config.toml
encoder_arch = "convnext_v2"
model = "model that answers yes/no questions on an image's attributes"
dataset = "photos of arthropod specimens (BIOSCAN-5M)"
train_examples = 195000
image_size = 64
crop_scale_min = 0.7
horizontal_flip = true
translate = 0.12
questions_per_image = 4
encoder_isotropic = false
encoder_norm = "layernorm"
encoder_activation = "swiglu"
encoder_mlp_ratio = 3
encoder_inner_norm = false
encoder_moe = "top_k"
encoder_drop_path = 0.1
encoder_num_experts = 16
encoder_moe_every = 2
encoder_expert_mlp_ratio = 1
encoder_experts_per_token = 1
encoder_shared_expert = false
encoder_patch_size = [4, 4]
encoder_conv_stem = false
encoder_depths = [2, 5, 5]
encoder_widths = [64, 128, 256]
encoder_kernel_size = 7
fusion = "cross_attention"
fusion_encoder_width = 128
fusion_encoder_layers = 6
fusion_encoder_norm = "layernorm"
fusion_encoder_norm_position = "pre"
fusion_encoder_activation = "squared_relu"
fusion_encoder_mlp_ratio = 4
fusion_encoder_head_dim = 32
fusion_encoder_fused_qkv = true
fusion_encoder_bias = "none"
fusion_encoder_qk_norm = true
fusion_encoder_parallel_block = false
fusion_encoder_inner_norm = true
fusion_encoder_moe = "top_k"
fusion_encoder_num_experts = 8
fusion_encoder_moe_every = 2
fusion_encoder_expert_mlp_ratio = 2
fusion_encoder_experts_per_token = 1
fusion_encoder_shared_expert = false
fusion_encoder_positions = "rope"
fusion_encoder_cross_attention_every = 1
residual_init = "zero_last"
optimizer = "soap"
beta2 = 0.99
learning_rate = 0.003
beta1 = 0.9
shampoo_beta = 0.95
eps = 1e-08
precondition_frequency = 50
max_precond_dim = 1024
one_sided = true
adamw_lr_other_params = 0.0022
max_steps = 7500
batch_size = 192
epochs = 7.4
lr_schedule = "cosine"
final_lr_fraction = 0
warmup_steps = 150
weight_decay = 0.05
adamw_weight_decay_other_params = 0.05
Rows from block 2 of the fusion encoder of a small model that answers yes/no questions on an image's attributes, named by matrix and row number. Rows with one number belong to one neuron. Each number is 128 + 32 x the weight over its row's rms, rounded and kept within 0 to 255. All counts start at 0. After the name is the row's rms in percent of the matrix's.
After each neuron's rows are labels from the 100 texts, of 14976, where the neuron reaches its highest value: "tokens" is the input token at the peak. Only what is clearly more common there than usual is listed. The data: photos of arthropod specimens (BIOSCAN-5M).
# fc1: MLP up (fusion_encoder.blocks.2.mlp.fc1.weight, 512x128), inputs 0-63
# fc2: MLP down (fusion_encoder.blocks.2.mlp.fc2.weight, 128x512, transposed), outputs 0-63

fc1.353 099 [116 171  94 163 112 129 140 131 114 158 123 121  31 168  70 109 147  79 125 128 114 185 123  81 155 169 108 155 148 129 150 128 203  86 101 105 130 186 144  87  96  91 141 108 117 109 154  58 127  78 125 126 149 151 110 138 128 131 170 121 168 125 101 170]
fc2.353 099 [166 126 144  95 146 154 145 152 194 136 145 126 175 133 138 133  89 154 153 162 166  91  83 117  56  87 128  99  59 121  83 125  94 178 146 179 166  94 120 136 193 141 109  83 124  87 118 141 162 123  82 142  99  99  50  83 131 117 102 145  83 173 117 200]
tokens: "class Collembola"; "family Rhyparochromidae"; "family Entomobryidae"; "order Thysanoptera"

fc1.34 116 [136 134 174 126  70 107 142 181 100 166 141 131 150 161 157 127 153 156 101 135 120  87 162  92 110 120 109 113 109 106 177  90 149 103 118 199 102 106  68 155 111 141  76 104 182 171 100 130 151 126 148  73 172 191 132  87 125 190 122 147 149 131 107  75]
fc2.34 117 [ 87 114  69 143 146 128 115 115 175 149 141 112 172 137 175 111 144 154 167 132 100 153 149  92 134  83 143 105 145 125 156 136 198 250 106 154 128 131 124  77 108  71 110 151 151  84 122  56 122 157 160 134  92 116 114 152 175 229 167 151 116 139  98 156]
tokens: "family Tineidae"; "family Gracillariidae"; "order Psocodea"; "family Cicadellidae"

fc1.164 106 [106 128  86 167  51 146 117 142 140 100 155 182 117 169 114 110 128 104 186 107 133 147 148  83  79  78 150 160 100  76 110 128 118 153 185 167 154 104 159  99 120 110 159 105  63  97 193  86 149  95 102 115 137 129  93  98 102 149  92 134 180 113 193 173]
fc2.164 082 [116 106 129  98 141 137 125 118 157 120 115 108 125 139 111 164  78 148 132 147 126 150 151  98  39 159 126 111  86 112  89 143 134  71 131  97 144 152 160 146 115 153 126 122 170 150 119 111 132 102 100 181 142 102   0 138 103 137 121 120 104 131 102 128]
tokens: "family Throscidae"; "order Thysanoptera"; "family Milichiidae"

fc1.423 087 [178 147 127 100 122 155 125 132 133 156 171 106  87 194 185 123 107  95 158 111 154 119  94  71 139  82 166 121 151 143 140 125 161 134 112 148 101  93 168 131 111 158 102 136 143 124 127  74 126 144 131 139 118 145  76  25  85 121 145 124 165 184  99 103]
fc2.423 101 [112  72 142 142 174 155 138 172 147  69 172 105 148 155 117 109 185 149  67 130 128 120  82 128 133 111 136 141 121 140 115 126 144 131 125  92 175 113 118  90 100 146 126 124 126 111 137 124 186 139  96 118 137  75 112 208 137 102  79  96 127 124  75 184]
tokens: "family Tineidae"; "family Cicadellidae"; "family Anthomyiidae"; "family Lauxaniidae"

fc1.255 091 [ 98 126 158 102  71 147  99 149 161 112  98  57 152  64 157 137 135 134 145 158 142 147  85  98  94 119 219 121 139 100 128 114 166  54 109 123 120 171 160 143 141 124 160  96 135 123 157 103 155 113  93  81 150 165  85  93 113 102 124 124 125 120 120 149]
fc2.255 108 [ 71 100 182 114 184 124 107 161 183  92 147  89 158 172 136 118  43 131 208 149 137 126 127 128  64 132 132 116 112 153  83 102 152 155 147 137 117  66  87 120 114 128 163 109 128 129  52 133 121 109 148 100  93 115  35 129 118 159 126  68 130 187  97 139]
tokens: "family Psychodidae"; "family Tineidae"; "family Nepticulidae"; "order Lepidoptera"

fc1.480 096 [175 170 117 182 111 102 130 121 140  83 169 102  85 168 103 100 116 137  92 113 162 150  92  93 103 127  72 169 189 153 136  70  97 134 148 134  97 210 136 191 128 120 131  56 144 134  97 124 171  69  90 134 146 125 138  95 156  79 145 135 183 125 105 105]
fc2.480 077 [140 181 107 135 119 127 113 157 168 139  59 131 150 138 146 151 150 173 174 103  95 118 100 117  44 127 138 117  83 128 105 115 176  88 126 119 143 164 158 109  89 140 115 111 131  99 135 135 107 125 124 190 107  94  29 141  91 129 120 133  72 150 112 148]
tokens: "family Cixiidae"; "family Anthomyiidae"; "family Ptilodactylidae"; "family Lycidae"

fc1.367 101 [168  84 170 118 117 153 142 157 109 166  84 148 119 110 113 108 138  44 140 150 145 132 156 135 105 153 137  83 127  99 185 119 111 110 164 107  70 132 154 192  99 132 126 137 136 123 167  80  85 162 185 150 119 132 129  71 113 140  97 106 148 146 119 119]
fc2.367 113 [130 132 113 123 156  85 112 118 202  97 184 124 137 164 136 124 127 108 151 128 119 122 128 165  86 132 152 124  81 111 122  92 167 142 142 113 205 147  66  83 165 157 152 115 139 127 152 148 197  67  74 189 100 112  54 112 134 110 127 153 103 131  62 166]
tokens: "family Caeciliusidae"; "family Lepidopsocidae"; "family Coniopterygidae"; "order Thysanoptera"

fc1.474 096 [ 91 193 134 222 129  78 119 117 137 102  77 112  81 147  90 107 165 102 180 146 106 176 118  28  68 124  99 139 122 145 158 119 157 111  97 152  94 114 198 141  88 150 151 110 158 162 163 106 122  83 146  95 129 145 110 113 177 105 112 126 173 101  70 104]
fc2.474 073 [175 105 145 124 144 151  95 104 131 150  81 141 118 110 146 186 105 129 148 164 149 133 124 131  28 141 180 129 102 124 134 144 133  88 136 121 145 132 156 165 127 157 137 112 137 121 148 111 116 132  75 178 138 102   0 115 122 125 133 125 112 140 125 138]
tokens: "family Throscidae"; "family Proctotrupidae"

fc1.261 076 [186  97 117 126 131 115 101 144 116  88 108 143  93 149 136  72 119 146 157 144  96 115 130 138  90  95 128 149 165 159 131 138 112 122 117 113  96 139 100 104 108 168 150  77 197 140 190 133 122 130 152 105  97 136 140 137 129 101 118  80 170 100 126 126]
fc2.261 074 [166 132 124 165 140 152 135 140 171  84 113 127 141 157 146 163 116 139 118 147 142 116 119  95  83 117 164 145  71 108 109 130 148  70 155 105 132 122 162 132  94 145 134 117 128 117 122 126 148  99  85 198 122 141  16 137 122 124 113 101 104 132  76 184]
tokens: "family Caeciliusidae"; "family Limoniidae"; "family Aleyrodidae"; "family Ectopsocidae"

fc1.448 105 [104  84 144 109 155 143 118 122 139 169 183 137 116  84 114 159 134  78 151 146 168  63 132 122 116 121 117 126 145  99 114 124 126 109 144 146  64 147  97 157 118 171 118 124  64 167 102 189 114 137 128 176 121 129 121 133 189 165 131  91 113 117 146 118]
fc2.448 136 [ 95 117 124  95 106 155 162 107  80 131 129 149 162  74  75  93 151 108 111 166 127 170 124 105  81  74 153 119 119  87 157 149 100 120 111 111  72  88 150 125  91  41  88 161 163  87 113 122 116 117 130 109 122 125 147  70 133 112 181  86 133 173 135 161]
tokens: "class Collembola"; "family Aphididae"; "family Miridae"

fc1.24 112 [150 166 102 137 142 151  96 140  94 116  93  91 106  88 134 128 151 155 153 161 125 147 135 181 211 146 112  66 121 118  99 138 127  95 139  64  99 139 155 147 192  81 133 147  96 122 206 108 132 125 203 110  81  73 182 159 166 122 121 118 120  72 129 111]
fc2.24 118 [111 106  80 185 120  95 157 150 104 105 122 122  74 169  99  95 110  96 123 130 125 104 175  88 147 112  86 165 174 142 158 138  98 143 169 123 107  90 119 216  77 135 130  94 172 125 156 130 104 110 133 142 151 159 192  88 158 171  95 168  94 149 140 166]
tokens: "order Entomobryomorpha"; "class Collembola"; "class Arachnida"

fc1.385 108 [158 124 128 194  47 133  94 170 118 172 101 134  87  99 127  92 132  75 149 130 105 124 160 137 138 119 107 116 169 136 157 133 119 140 123 105 178 143  55 100 125 112 121  86 103 127 217  99 132 136 167 157 119 231 145 124 164  81 143 105 145 123 149 127]
fc2.385 095 [149 157 147 119 172 105 151  98 167 120 153 174 148 148  72 132 119 107 123 169 142 126 138  95  27 161 115 120  63 129 151 166 139 104 183 121 174  63 142 156 119 138 152 154 129 162  64  92  78 115  79 153 103  81  30 112 134 124 102 125 107 104 109 143]
tokens: "order Thysanoptera"; "family Coniopterygidae"; "order Trichoptera"; "order Blattodea"

fc1.419 111 [124 180 148 117  71 106 116 111  81  95 129 118 101 118  94 148 131 148 125 129 172 158 109 110  78  97 190 142 138 161 123 108  94 123 157 125 155 167 116 103 108 195 169 152 195 122 134 124 111 137 118 108 134 137  89  74 153 119 139 117 198 164  86 141]
fc2.419 081 [123 111 136  76 150 123  96 170 170  99 116 142 174 143 111 187 117 120 125 119 112 122 106 110  56 122 170  94  69 131 123 129 158 117 141 132 177 129 118  94  99 158 128  91 145 143 124 142 144 169 127 184 166  82   0 129 135 166 106 120  68 199 120 108]
tokens: "family Tineidae"; "family Cixiidae"; "family Gelechiidae"; "family Cosmopterigidae"

fc1.330 108 [ 90 119 145 126 158 176 119 159 114 107 117  90 126 110 169 139 122  68 156 158 204 138 106 129 101 128 143 102 163 124 147 121 120  60 151 183  77 179 157 121 153  68 163 111 152 183 149 148 178 134 136 133 153 112  89  85 146 170  81  83 143 103 131 131]
fc2.330 112 [111 133 149  81 132 129  98  85 110 152 160 101 168 139 163 106  86 144 124 191 106 179 115 109 108  83 129 108 129  85 110 104 138 147  94 106 141 172 107 131 136 129 116 154 113 145 145 148 145 133 119  85  92 112  87 148 133 176 166 145 192 156 130 102]
tokens: "family Phoridae"; "family Psychodidae"; "order Psocodea"; "family Dolichopodidae"

fc1.271 101 [ 95 140 132 113 150 136  70 165 146 100 134 117 126 113 102 140 171 187 117 125  78  45 147  78  84  59  69 148 183 132 182 124 137 120  95 183 147  77 106 170 165 136 120  89 134  84 137 134 183 134 180 143 135 109 125  84  87 111 137 162 103 178 100 136]
fc2.271 112 [181 141 139 143 137 118 115 136  86 128 100 111 105 125 151 147 106 122  95  84 155 126  90 175 154 170 154  67 126 136 128 162 103 164 113  87 107 123 141  75 105 121 173 189  98 181  78 172 143 162 151 130 100  55 167 140 116  94 157  70 176 118 176 162]
tokens: "family Caeciliusidae"; "order Psocodea"; "family Coniopterygidae"; "family Agromyzidae"

fc1.484 099 [162 137 108 111 116  81  46 144 103 103  68  95 113 155 154  94 133 144 130 124 115 131 198 124 112 127  79 118 104  80 147 139 125 122 118 136 108 163  93 133 175 111 103 132 182 105 203 147 108 156 128 149 133 137 125  73 131 162  96 142 206 129 123 163]
fc2.484 074 [116  99 150 147 133 129 123 139 170 141 128 125 121 135 109 166 132 126 127 160 131 130 166  75  44 151 136 142  94 104  99 115 138  41 163 110 168 135  92 180 141 134 111 106 150 135 108 103 138 127 119 165 122  91   0 123 100 115  94 109  96 160  92 137]
tokens: "order Thysanoptera"; "family Hydroptilidae"; "family Ectobiidae"; "family Brentidae"

fc1.280 119 [117  99 100 188  92 124  93  60 117 118 129 114 131  90  58  76 153 155 119 183 103 136  98 152 109  96  91  99 105 227 113 136 124 156 171 114 136 164 118 160 146 107 115  84 108 175 175 134 115 120 215 117  97 141 141 134 126 135 138 154  74 152  92 102]
fc2.280 117 [ 86 127 147 136  86  58 146 168  60  92 110 114  91 132 129 107 138 114 116  99 110 134 160  81 231 138 118 103 134 162 141 132 159  93 173 139 138  95 114 159 143 101 120  96 115 115 166  47 179 111 160 125 148 103 119 118 126 106  96 103 104 189 131 131]
tokens: "order Diptera"; "order Hemiptera"

fc1.125 107 [148 167 159 127  89  89 145 128 161 116  87  90 130 116 172 207 130 145 148 132 105 199 178  93 124 158 139 110 197 175 139 109 175 140  95 178 120 136 143  82  33 119 187 123 147  86 190 108 128 146 142 111 162 163 119 193 113 139 143 133 113  77 146 117]
fc2.125 122 [131 146 182 100  98 137 103 130 162  88 177 116 126 161 103 158  94 111 114 156 148 114  82 152 104 195  97 108  74 151 100 158 154 166 128  76 137  84 118  98 172 120  67 121  83  82  52 115 123 162 169 132 135 139  59 199 188 111 128 103 175 159 133  92]
tokens: "order Diptera"; "family Diapriidae"; "family Bethylidae"; "family Figitidae"

fc1.136 098 [112 145 175 146 113 197 135 165 170  93 149 115 132  93 159 106  78  69  43 166 158 135 150 114  81 159 135 113 151 181 166 151 128  69 115 134 123 124 119  92 121 151 181  93 144 141 147  97 150 155 107 133 109 109 106 143 167 101 122 155 116 122  75 141]
fc2.136 082 [159 100 116 191 125 130 104 168 178 167  85 114  88 132 112 142 183 138 156 123 108 129 105 113  78 109 158 144 122 109  85 153 136 133 153  86 153 109 151 151 108 113  97  93 135 131 120 104 125 124  91 162 127 136  63 141 108 101  84  72 136 156  98 203]
tokens: "class Arachnida"; "class Collembola"; "order Trombidiformes"; "family Entomobryidae"

fc1.364 093 [139 156 100 150  86 123 105 116  97 108 169 133 124 102 139  79  66 110 114 140 140 156 159  98 132 155 141 111 100 198 152 116 172 111 116 119  55 140 143 136 185 174 147  82 108 115 139 101 152  84 124 209 121 174 102  43 116  70  92 167 156  57 105 143]
fc2.364 069 [140 126 145 112 115 122  74 142 182 126  90 162 134 149 127 188 145 147 109 126 120 125  96 128  77 110 121 113 120 108 130 150 175  57 115 117 129 140 158 136 120 131 138 120 121 102 158 114 126 111 105 161 122 102   0 144 149 108 114 120 111 149 115 151]
tokens: "order Entomobryomorpha"; "class Collembola"; "order Trichoptera"

fc1.199 105 [ 83  79 166 116 167 166  83 130  88 127 139  62 102 100 204 144 104 107 172 169 145 147 139 153  93  97 142 154 183  90 103 112 125 121 114 139 105 175  89 154 135 110 167 131 163 125 107 121 143 134 133  85 146  94  55  62 114 142 108 142 141 113  92 134]
fc2.199 121 [ 97 156 170 141 134  99 134 177 128 133 173  90 166 193 160 102 103 125 175 112 109 156 126 132  83 212 115  91 123 146  84 133 128 167 122 165 160 123 112 103  80 151 106 122 104 133 120 156 157 197 149  61 142 115 140 128  94  80 182 108 180 159 178 126]
tokens: "family Phoridae"; "family Dolichopodidae"; "family Sphaeroceridae"; "family Psychodidae"

fc1.142 116 [121 109 131 162 146 187  90  80 105 133  81  72 124 108 182 155 129  87 176 173 169 160  95 153 109 148  69  96 195  98 169 102 160 102 147 141  63 164 173 145 134 130 134 122 124 120 119  97 170 120  83 103 169 124  68 106 131 141 137 136 168  91  88 150]
fc2.142 121 [ 77 124 172 171 130 114 104  93 155 123 151  95 154 130 141 103 153 106 164 162 183 180 128 121 158 137 118 133 111 158  86  81 134 152  82 136 145 125  90  62 132 151 132 111  92 179 135 123 202 141 149 160 118 140  93 132 139 175 140 128 198 154 163  69]
tokens: "order Diptera"

fc1.91 112 [117 140 149 135 151 182  63 132 135  87 127  58  83  87 161 121 136  73 140 146 115 137  75 116 100 105 106 160 158 126 157 124 132 127 119 118 121 101 114 139 136 131 139 132 124 141 137 156 173  97  78  72 158 155  62 128 102  77 152 122 127 110 120 157]
fc2.91 126 [ 78 133 169 125 163 110 131 150 155 132 160  80 198 154 141 121  65 126 195 131 175 132 105 168  64 151 154  99 116 139  73 119 162 160 149 163 106 121 100  95 106 111 208  76 105 131  49 131 116 133 143 112  81 111  59 123 118 164 127  42 135 205  73 138]
tokens: "family Psychodidae"; "family Nepticulidae"

fc1.189 102 [118  97 131 207 102 100 129 126 119 113 112 135 131 147  78  98  88 166 104 185 115 139  96 167 110 110 145 112 118 156  77 144 170 154 162 145  99 122 108 169 144 141 130  94 164 131 161 121 105 141 164 141 136 115 121 150 104 124  96 106  31  91 101  97]
fc2.189 106 [ 96 112 135 145 108  80 123 171 118  87 134 154  95  95 164 143 154 117 128 132 123 100 140  84 192 100 129 121 132 111 176 100 184  71 153 160 145 114  94 107 148 127 147 120  90 163 169  97 127 119 142 129 166  67  87 132 137  94 156 124 138 169  95 123]
tokens: "order Diptera"; "order Hemiptera"

fc1.400 094 [171  94 136 166  85 139 115 171 108 102 160 132  90 175 133 102 132 112 134 104 163 170  99 110 121 153  80 109 119 158 164 125 175  53  82 152 133 106 144 162 124 109 179 130 126 128 186  79 124 107 114 141  88 132 115  75 160  78 115 118  82  95 116 131]
fc2.400 078 [148  90 158 114 118 112 143 157 133 139  81 107 107 137 105 175 103 152 118 143 116 115 173 118  51 124 141 123  77 104  81 164 161 102 136 118 183 133 122 183 140 120 124 111 155  99 142 119 124 144  64 172 120  80   0  94  91 104 101 141 112 171 160 135]
tokens: "class Collembola"; "order Entomobryomorpha"; "family Entomobryidae"; "class Arachnida"

fc1.326 086 [171 158 113 136 120  82 153 164 136 133 140 159 138 102  78 160  86 130 165 103 167 109 173 133  57 184 113 193 101 187 112 194  81  94 106 102 126 113 134 127  82 167 159  96  96 110 175 126 160 136 124  86 151 136  84 156 155 132 107  85 158  82 111 143]
fc2.326 092 [153  93 156 149 133 139 114 159 169 112 103 130 110 164 131 169  87 131 108 102 127 126 107 112  81 114 187 184 119 103  80 112 151 122 136  74 121 114 135 116 120 136  91 119 172 105 154 145 156 112  69 179 105 123 136 153 105  91 112  65 130 134  85 195]
tokens: "family Ptilodactylidae"; "family Scraptiidae"; "family Erotylidae"; "family Elateridae"

fc1.375 081 [130 150 101 112 115 116  99 167 136  75  65  90  94 167 130 127 113 125 168 102 161 153 130  87  78 186 162 144  69 136 179 152 143 137 135  59 158 127 197 153 110 155 147  93  97 133 167  93 132 144 127 144 173 138 108  72 157 121 132  54 151  61 137 136]
fc2.375 070 [155  99 126 171 137 123 126 166 169 115 123 142 137 147 134 159 135  78 105 130  87 128 121 115  96 133 133 192 113 148  83 111 162  69 129 117 128 156 150 106  98 147 114 105 170 107 113 127 132 150 115 171 103 132  58 155 107  98  93  74  45 152  89 163]
tokens: "family Ptilodactylidae"; "family Chrysomelidae"; "family Sarcophagidae"; "family Nitidulidae"

fc1.332 110 [161 116 149 101 101 211 149 196 147 129 154  35 102  93 133  66  88 136 120 203 181  91 143 112 122 182  92 118 140 133 166 117 125 118  68 105  93 165 109 149  93 114 139 125 158  94 200 144 137 103 144 137  89 161 148 114 170 132  70  95 161 144 132  98]
fc2.332 076 [154  96 123 145 127 138 105 114 120 105 105 115 125 108 142 176 133 118 141 151 130 153 123 121  27 132 147 137 104  96  88 138 152  99 163  92 149 127 180 140 123 134 114 135 146 128 130 103 127 120  82 161 150  84   0 122  98 160  93 117  74 149 124 128]
tokens: "class Arachnida"

fc1.320 086 [125 124 101 110  76 120 106 138 116 189 105 122 136  98 137 136  96 142 127  95 119 129 134  67 115  98 141 119 100 202 124  80 166 102 128 109 137 166 157 152 112  87 140  90 170 141 150 144 117 102 112  92  80 156  76 128 107 164 133  98 155  68 139 198]
fc2.320 081 [156 153 167 185 131 114 166 176 136 111  75 165  90 146 107 179 100 160  95 158  87  68 122 121 151  42 148 134  96  61  88 137 137  86 134 126 105 143 155 100 148 165  76 168 149 121 114 130 157 125 115 204 111  96 103 134 127 131 113  90  62 157 120 185]
tokens: "order Diptera"

fc1.409 093 [129 100 137 190 110 143 129 128 122 144 147 170 132 154 165 114  86 129 120 121  69 122 109 118 134 144 118 134 130 149 150 194 143 139 121 145 135  79  86 119 133 180  96 154  86  93 165 143 167 174 120 125  76 196  95 128  88 130  87  77 144 108  89 132]
fc2.409 073 [118 129 139 116 119 118 126 142 121 132  97 167  80 133 157 173  96 146 139 190 131  79 181 104  78 128 142 111  58 118 120 152 159  43 156 174 173 162 129 137 131 122 154 126 167 178 148  83 112 126  69 184 135 114  22 163 117 121 115 115 139 103 105 131]
tokens: "order Thysanoptera"; "family Thripidae"; "family Aphelinidae"

fc1.314 097 [131 117 157 153 182 134 133 132 158 154 100 114 119 137 110 148 105 121 157 110 128 131 100  91  90 122 145 176 117 181 127 177 147 106 133 151 146 102 148 114 115 140 149 103 120 186 145  99 109 122 160 175 106 144  89  61 120 127 166  75 117 121 114 122]
fc2.314 080 [155 124  99 149 113 131 130 129 127 150 111 145 145 161 159 190  91 147 174 160 143 124 144 108 112 184 142 159  91  95 115  88 160  65 167 118  96 173 141 157 144 153 184 101 167 107 103 144 147 138 105 145 175 121   0 139 158 142  82 129  99 131 100 152]
tokens: "family Cixiidae"; "family Tropiduchidae"; "family Proctotrupidae"

fc1.372 081 [183 116  91  90 138  62 134 151 123  77 128 159 125 136 134 144 128 137  88 153 159 128 200 123 118 117  89 180 122  98 148 115 171  85 102 172  78 137 146 130 113 146 116  79 117  96 135 129 127  99  92 115 116 136  68  85 144  83  70  54 124 131  92 176]
fc2.372 068 [162  67 157 124 143 139  98 133 140  92  96 149 119 123 157 169 106 128 115 173 131 129 124 110  34 131 150 140  92 119 122 133 155  69 171 121 139 116 146 146 123 147 132 121 144 114 133 106 154 128  79 184 126  90   0 131 115 124  99 101 102 165 105 148]
tokens: "order Hymenoptera"

fc1.264 096 [139 139 140  97 189  92 138 187 123 155 120  68 117 168 149 135  91 162 161 101 178 125 149 112 111 150 145 109 129 135 132 131 135  60  93 117  99 144 149 195 147 113 129 149 128 176 207  85 105 115 132 206  84 113  91  77  91  94 158  86 174 153 153 146]
fc2.264 110 [ 92 126 142 172 124 115 104 147 173 112 131 137 135 150 144 102  94 121 133 116 150  84 127 124 117 116 169 169 105 114 105 110 105 171 100 115 178 106 119 111 170 130 142  60 147 103 112 149 163 143  70 120 114 120 122  87 125  91  95 142  92 133 101 172]
tokens: "class Collembola"; "family Entomobryidae"; "order Trombidiformes"

fc1.408 097 [148 143  67  76 110 133 186 132 136 134 117 147 114 110  50 154 146 127 179  98 157  71 193 100 140 118 121 176 117 121 131 145 111 121 122 144 113 161 116 123  99 156  59 109  93 151 138 117  83 113 141 137 103 133 126 142 112 161 110 186 161 127 151 104]
fc2.408 121 [133 155  83 206  87 121 164  80  89 135 191  96 151 121 170  83  76 155 106  93 124 165 116 184  98 132 126 171 137 175 167  74 109 141  67 134 109 122 148 102 148  94 154 152 165 105  94 105 150 140 134 100 169 108 219 152  90 163 157 118 128 124 115  24]
tokens: "family Caeciliusidae"; "family Delphacidae"; "order Entomobryomorpha"; "family Aphididae"

fc1.184 091 [130 140 158 159  73 151 117 171  82  90 160  85  95 136 169 168 134 113 111 177 130 125  89  99 128 146 170 116  79 146 160  67 159 105 133 186 159 162 154 146 141 134 168 140 129 111 124 134 130 133  81 154 146  73  74 164 143  98  83 141 150 113  97 141]
fc2.184 119 [124 138 201  74 169 104 129  95 182 115 132 104  79 124 152 150 108 218 121 148  95 152 137 112 111 101 109 160  94 122 106 140 113 170 152 156 103 172 131 146 131  89  96 143 121 113 158 156 166 165 126 137 104 130  48 160 135 120 116  93 146 162  74 204]
tokens: "family Tineidae"; "family Drosophilidae"; "family Mycetophilidae"

fc1.503 097 [120 148 124 120 138 149 175  98 147  85 151  89 117 151 147 155 122 127 131 159 158 120  85 122 137  90  97  87  85 180  93 143 141 131  90 166 100 131 179 166 176 116 151 164  75 150 160  94 111  98 196 152 169 106  56 129 188  73 119 119  77  84 102 103]
fc2.503 104 [ 93 110 101 186 110 130 144 111  82 124 115 150 101  67 124  69 164 170 113 149 128 109 117 122  98  92  70 195 180 126 109 129 117 114 184 168 101  60 165 151  84  90 118 112 168 120 174 151 141 119 131 105 122 144 102 116 106 116 135 151 169 105 119 167]
tokens: "order Entomobryomorpha"; "class Collembola"; "order Symphypleona"

fc1.238 089 [162 120 110 133  86 127 117 129 135 130 184  66 101 144 117  97 157 143 135 111 114 196  99 103 115 164 127 127 155 125 140  47 175 125  76 141 134 185 147 129 145 137 145 136 153 121 184 109 130  77 178 155 116  64 125 142 135  70  50 135  93 162 130 177]
fc2.238 075 [129 149  98 179 142 137 111 125 127 175 122 107 122  95  82 170 134 140 149 146 175  56 105 140  88 123 128 164 143 161 100 188 128  87 143 103 155 114 162 216 102 132 131  74 189 121 120  93 167 134  84 166 141 132   0 101 171 146 128 147 155 151 113 128]
tokens: "order Hymenoptera"; "order Diptera"

fc1.149 102 [111 196 154 195 101 150 126 161 152 128 132 118 101 117  94 114 129 122 154 156 122 116 113 128 135 193 128  95 147  79 140 125 104  69 123 116 115 140 108  90 153 186 110 115  69  99 190 149 150  85 136 139  65 139 156 122 157  43 153  80 132  91  98 114]
fc2.149 099 [165  89 108  64 135  78 131 106 164 140  98 132 116 141  56 138 106 190 120 102 131 114  96 132  85  92 138 143 150 138 119 142 100 130 140 167 195 125 155 142 103 112 148 147 165 186  93 125 131 202  83 105 149  85  34  76 141 153  92 171  90 174 121 142]
tokens: "class Collembola"; "family Elateridae"; "family Staphylinidae"; "order Thysanoptera"

fc1.283 091 [180 125 163 173 121 149  64 136 116  94  84 116 122 160 135 119 218 107  91 103 187 144 153 113  63 130 123 147 108 163 160 116 126  65  62 164  45 120 135 200 136 167  97 104 138 145 159 108 107 113 142 123 127 119 161 132 168 119  94 132 118  93 121 145]
fc2.283 070 [158 160 139 120 187 132 134  99 161  87  91 154 142  87 122 189 127 123 117 139 125 135 128  91  55 143 157 107 134  91 108 121 149  83 182 111 200 129 128 125 151 146 126  98 172 149 118 135 162 134 103 174 104 104   0 139 104 130 123 118  92 177 105 168]
tokens: "family Ptilodactylidae"; "family Hydroptilidae"; "family Sarcophagidae"

fc1.293 088 [111  80 144 114 168 166 149 155 125 165  66 146 117 147 149  70 136 105 129 197  74 135 130  70  93 166 155 135 138 189 126  83 193 105 153 108 118 183 170 144  83 164 108  68 130  73 156  85 165 120  79  93 174 134  70 131 100 106 106 140 160 104 124 167]
fc2.293 097 [128 142 160 156 131 146 103 155 138  79 108 152 158 117 143 125 169 143  98 131 171 129 149 122 137  96 126 184  57 129 107 167 100  93 166 119  96  97 157 108 153 164 166 137 144 107  86 131 104  88 123 232 142 154 103 188 105 126 116  86  80 182  52 143]
tokens: "family Throscidae"; "family Issidae"

fc1.350 097 [173 183 165  93 139 133 100 109 110 197 150  88 119 124 127  96 145 152 147 125 116 139 125  71 115 147 106 127 155  92  97  53  99 142  83 140 141 180 133 141 106 142 106 111 153 128 190 144 119  96 155 177  66 153 112 125 174 138  90 157 189 150 152 177]
fc2.350 087 [105 131 162 178 123 119  98 164 186  91  98 155  88 149 120 144 130 135  80 124 156 124 144  92 127 165 127 173  63 135 128 135 142  69 143  93 132 131 165 152 179 124 138 119 130  56 137 124 126 116 102 158 128  76  51 137 142 133 104 104  52 148  97 131]
tokens: "order Diptera"; "family Caeciliusidae"

fc1.485 085 [153 129 123 137 187 102 111 133 141 115 143 128 153 111 132  65  59 138 116 108 100 135 120  84 113 141 105 177 125 161 149 163 125  96  33 165 118 148 129 128 169 127 110  85 102 172 146 184 115 129 148 170  95 157  99 119  87 124 123  68 131 116 106 126]
fc2.485 071 [158  97 139 110 135 145 127 135 173 114  85 151 109 145 137 176 108 151 117 191 108 120 135 126  62 149 151 127  79 126 135 116 152  93 178 122 165  84 149 144 128 115 136 128 144 103 152 120 114 138  91 180 124 106   0 136 141 113  74 108 110 162 103 135]
tokens: "order Diptera"

fc1.309 086 [136 149 117 213  89 158  99 201 106  96 130 169  78 107 118  91 102 106 102  93 107 141 149  93 107 183 112 121 116 168 208 123 158 100  69 116  85  71 112 148 129 162 149 101  86  92 162  81 128  91 100 145 117 165 101 121 181 102  64  92 159 123 126 126]
fc2.309 082 [130 117 131 140 118 113 115 151 138 118 100 168  88 145 160 147 100 162 121 169 127 120 147  78  66 136 150 146  53 146 105 140 151 106 171 119 194 136 140 130 117 108 131 127 125 147 115 101 134  97  81 200 128 109  27 170 119 148  93 112 122 147 136 185]
tokens: "class Collembola"; "order Trichoptera"; "order Thysanoptera"; "family Coniopterygidae"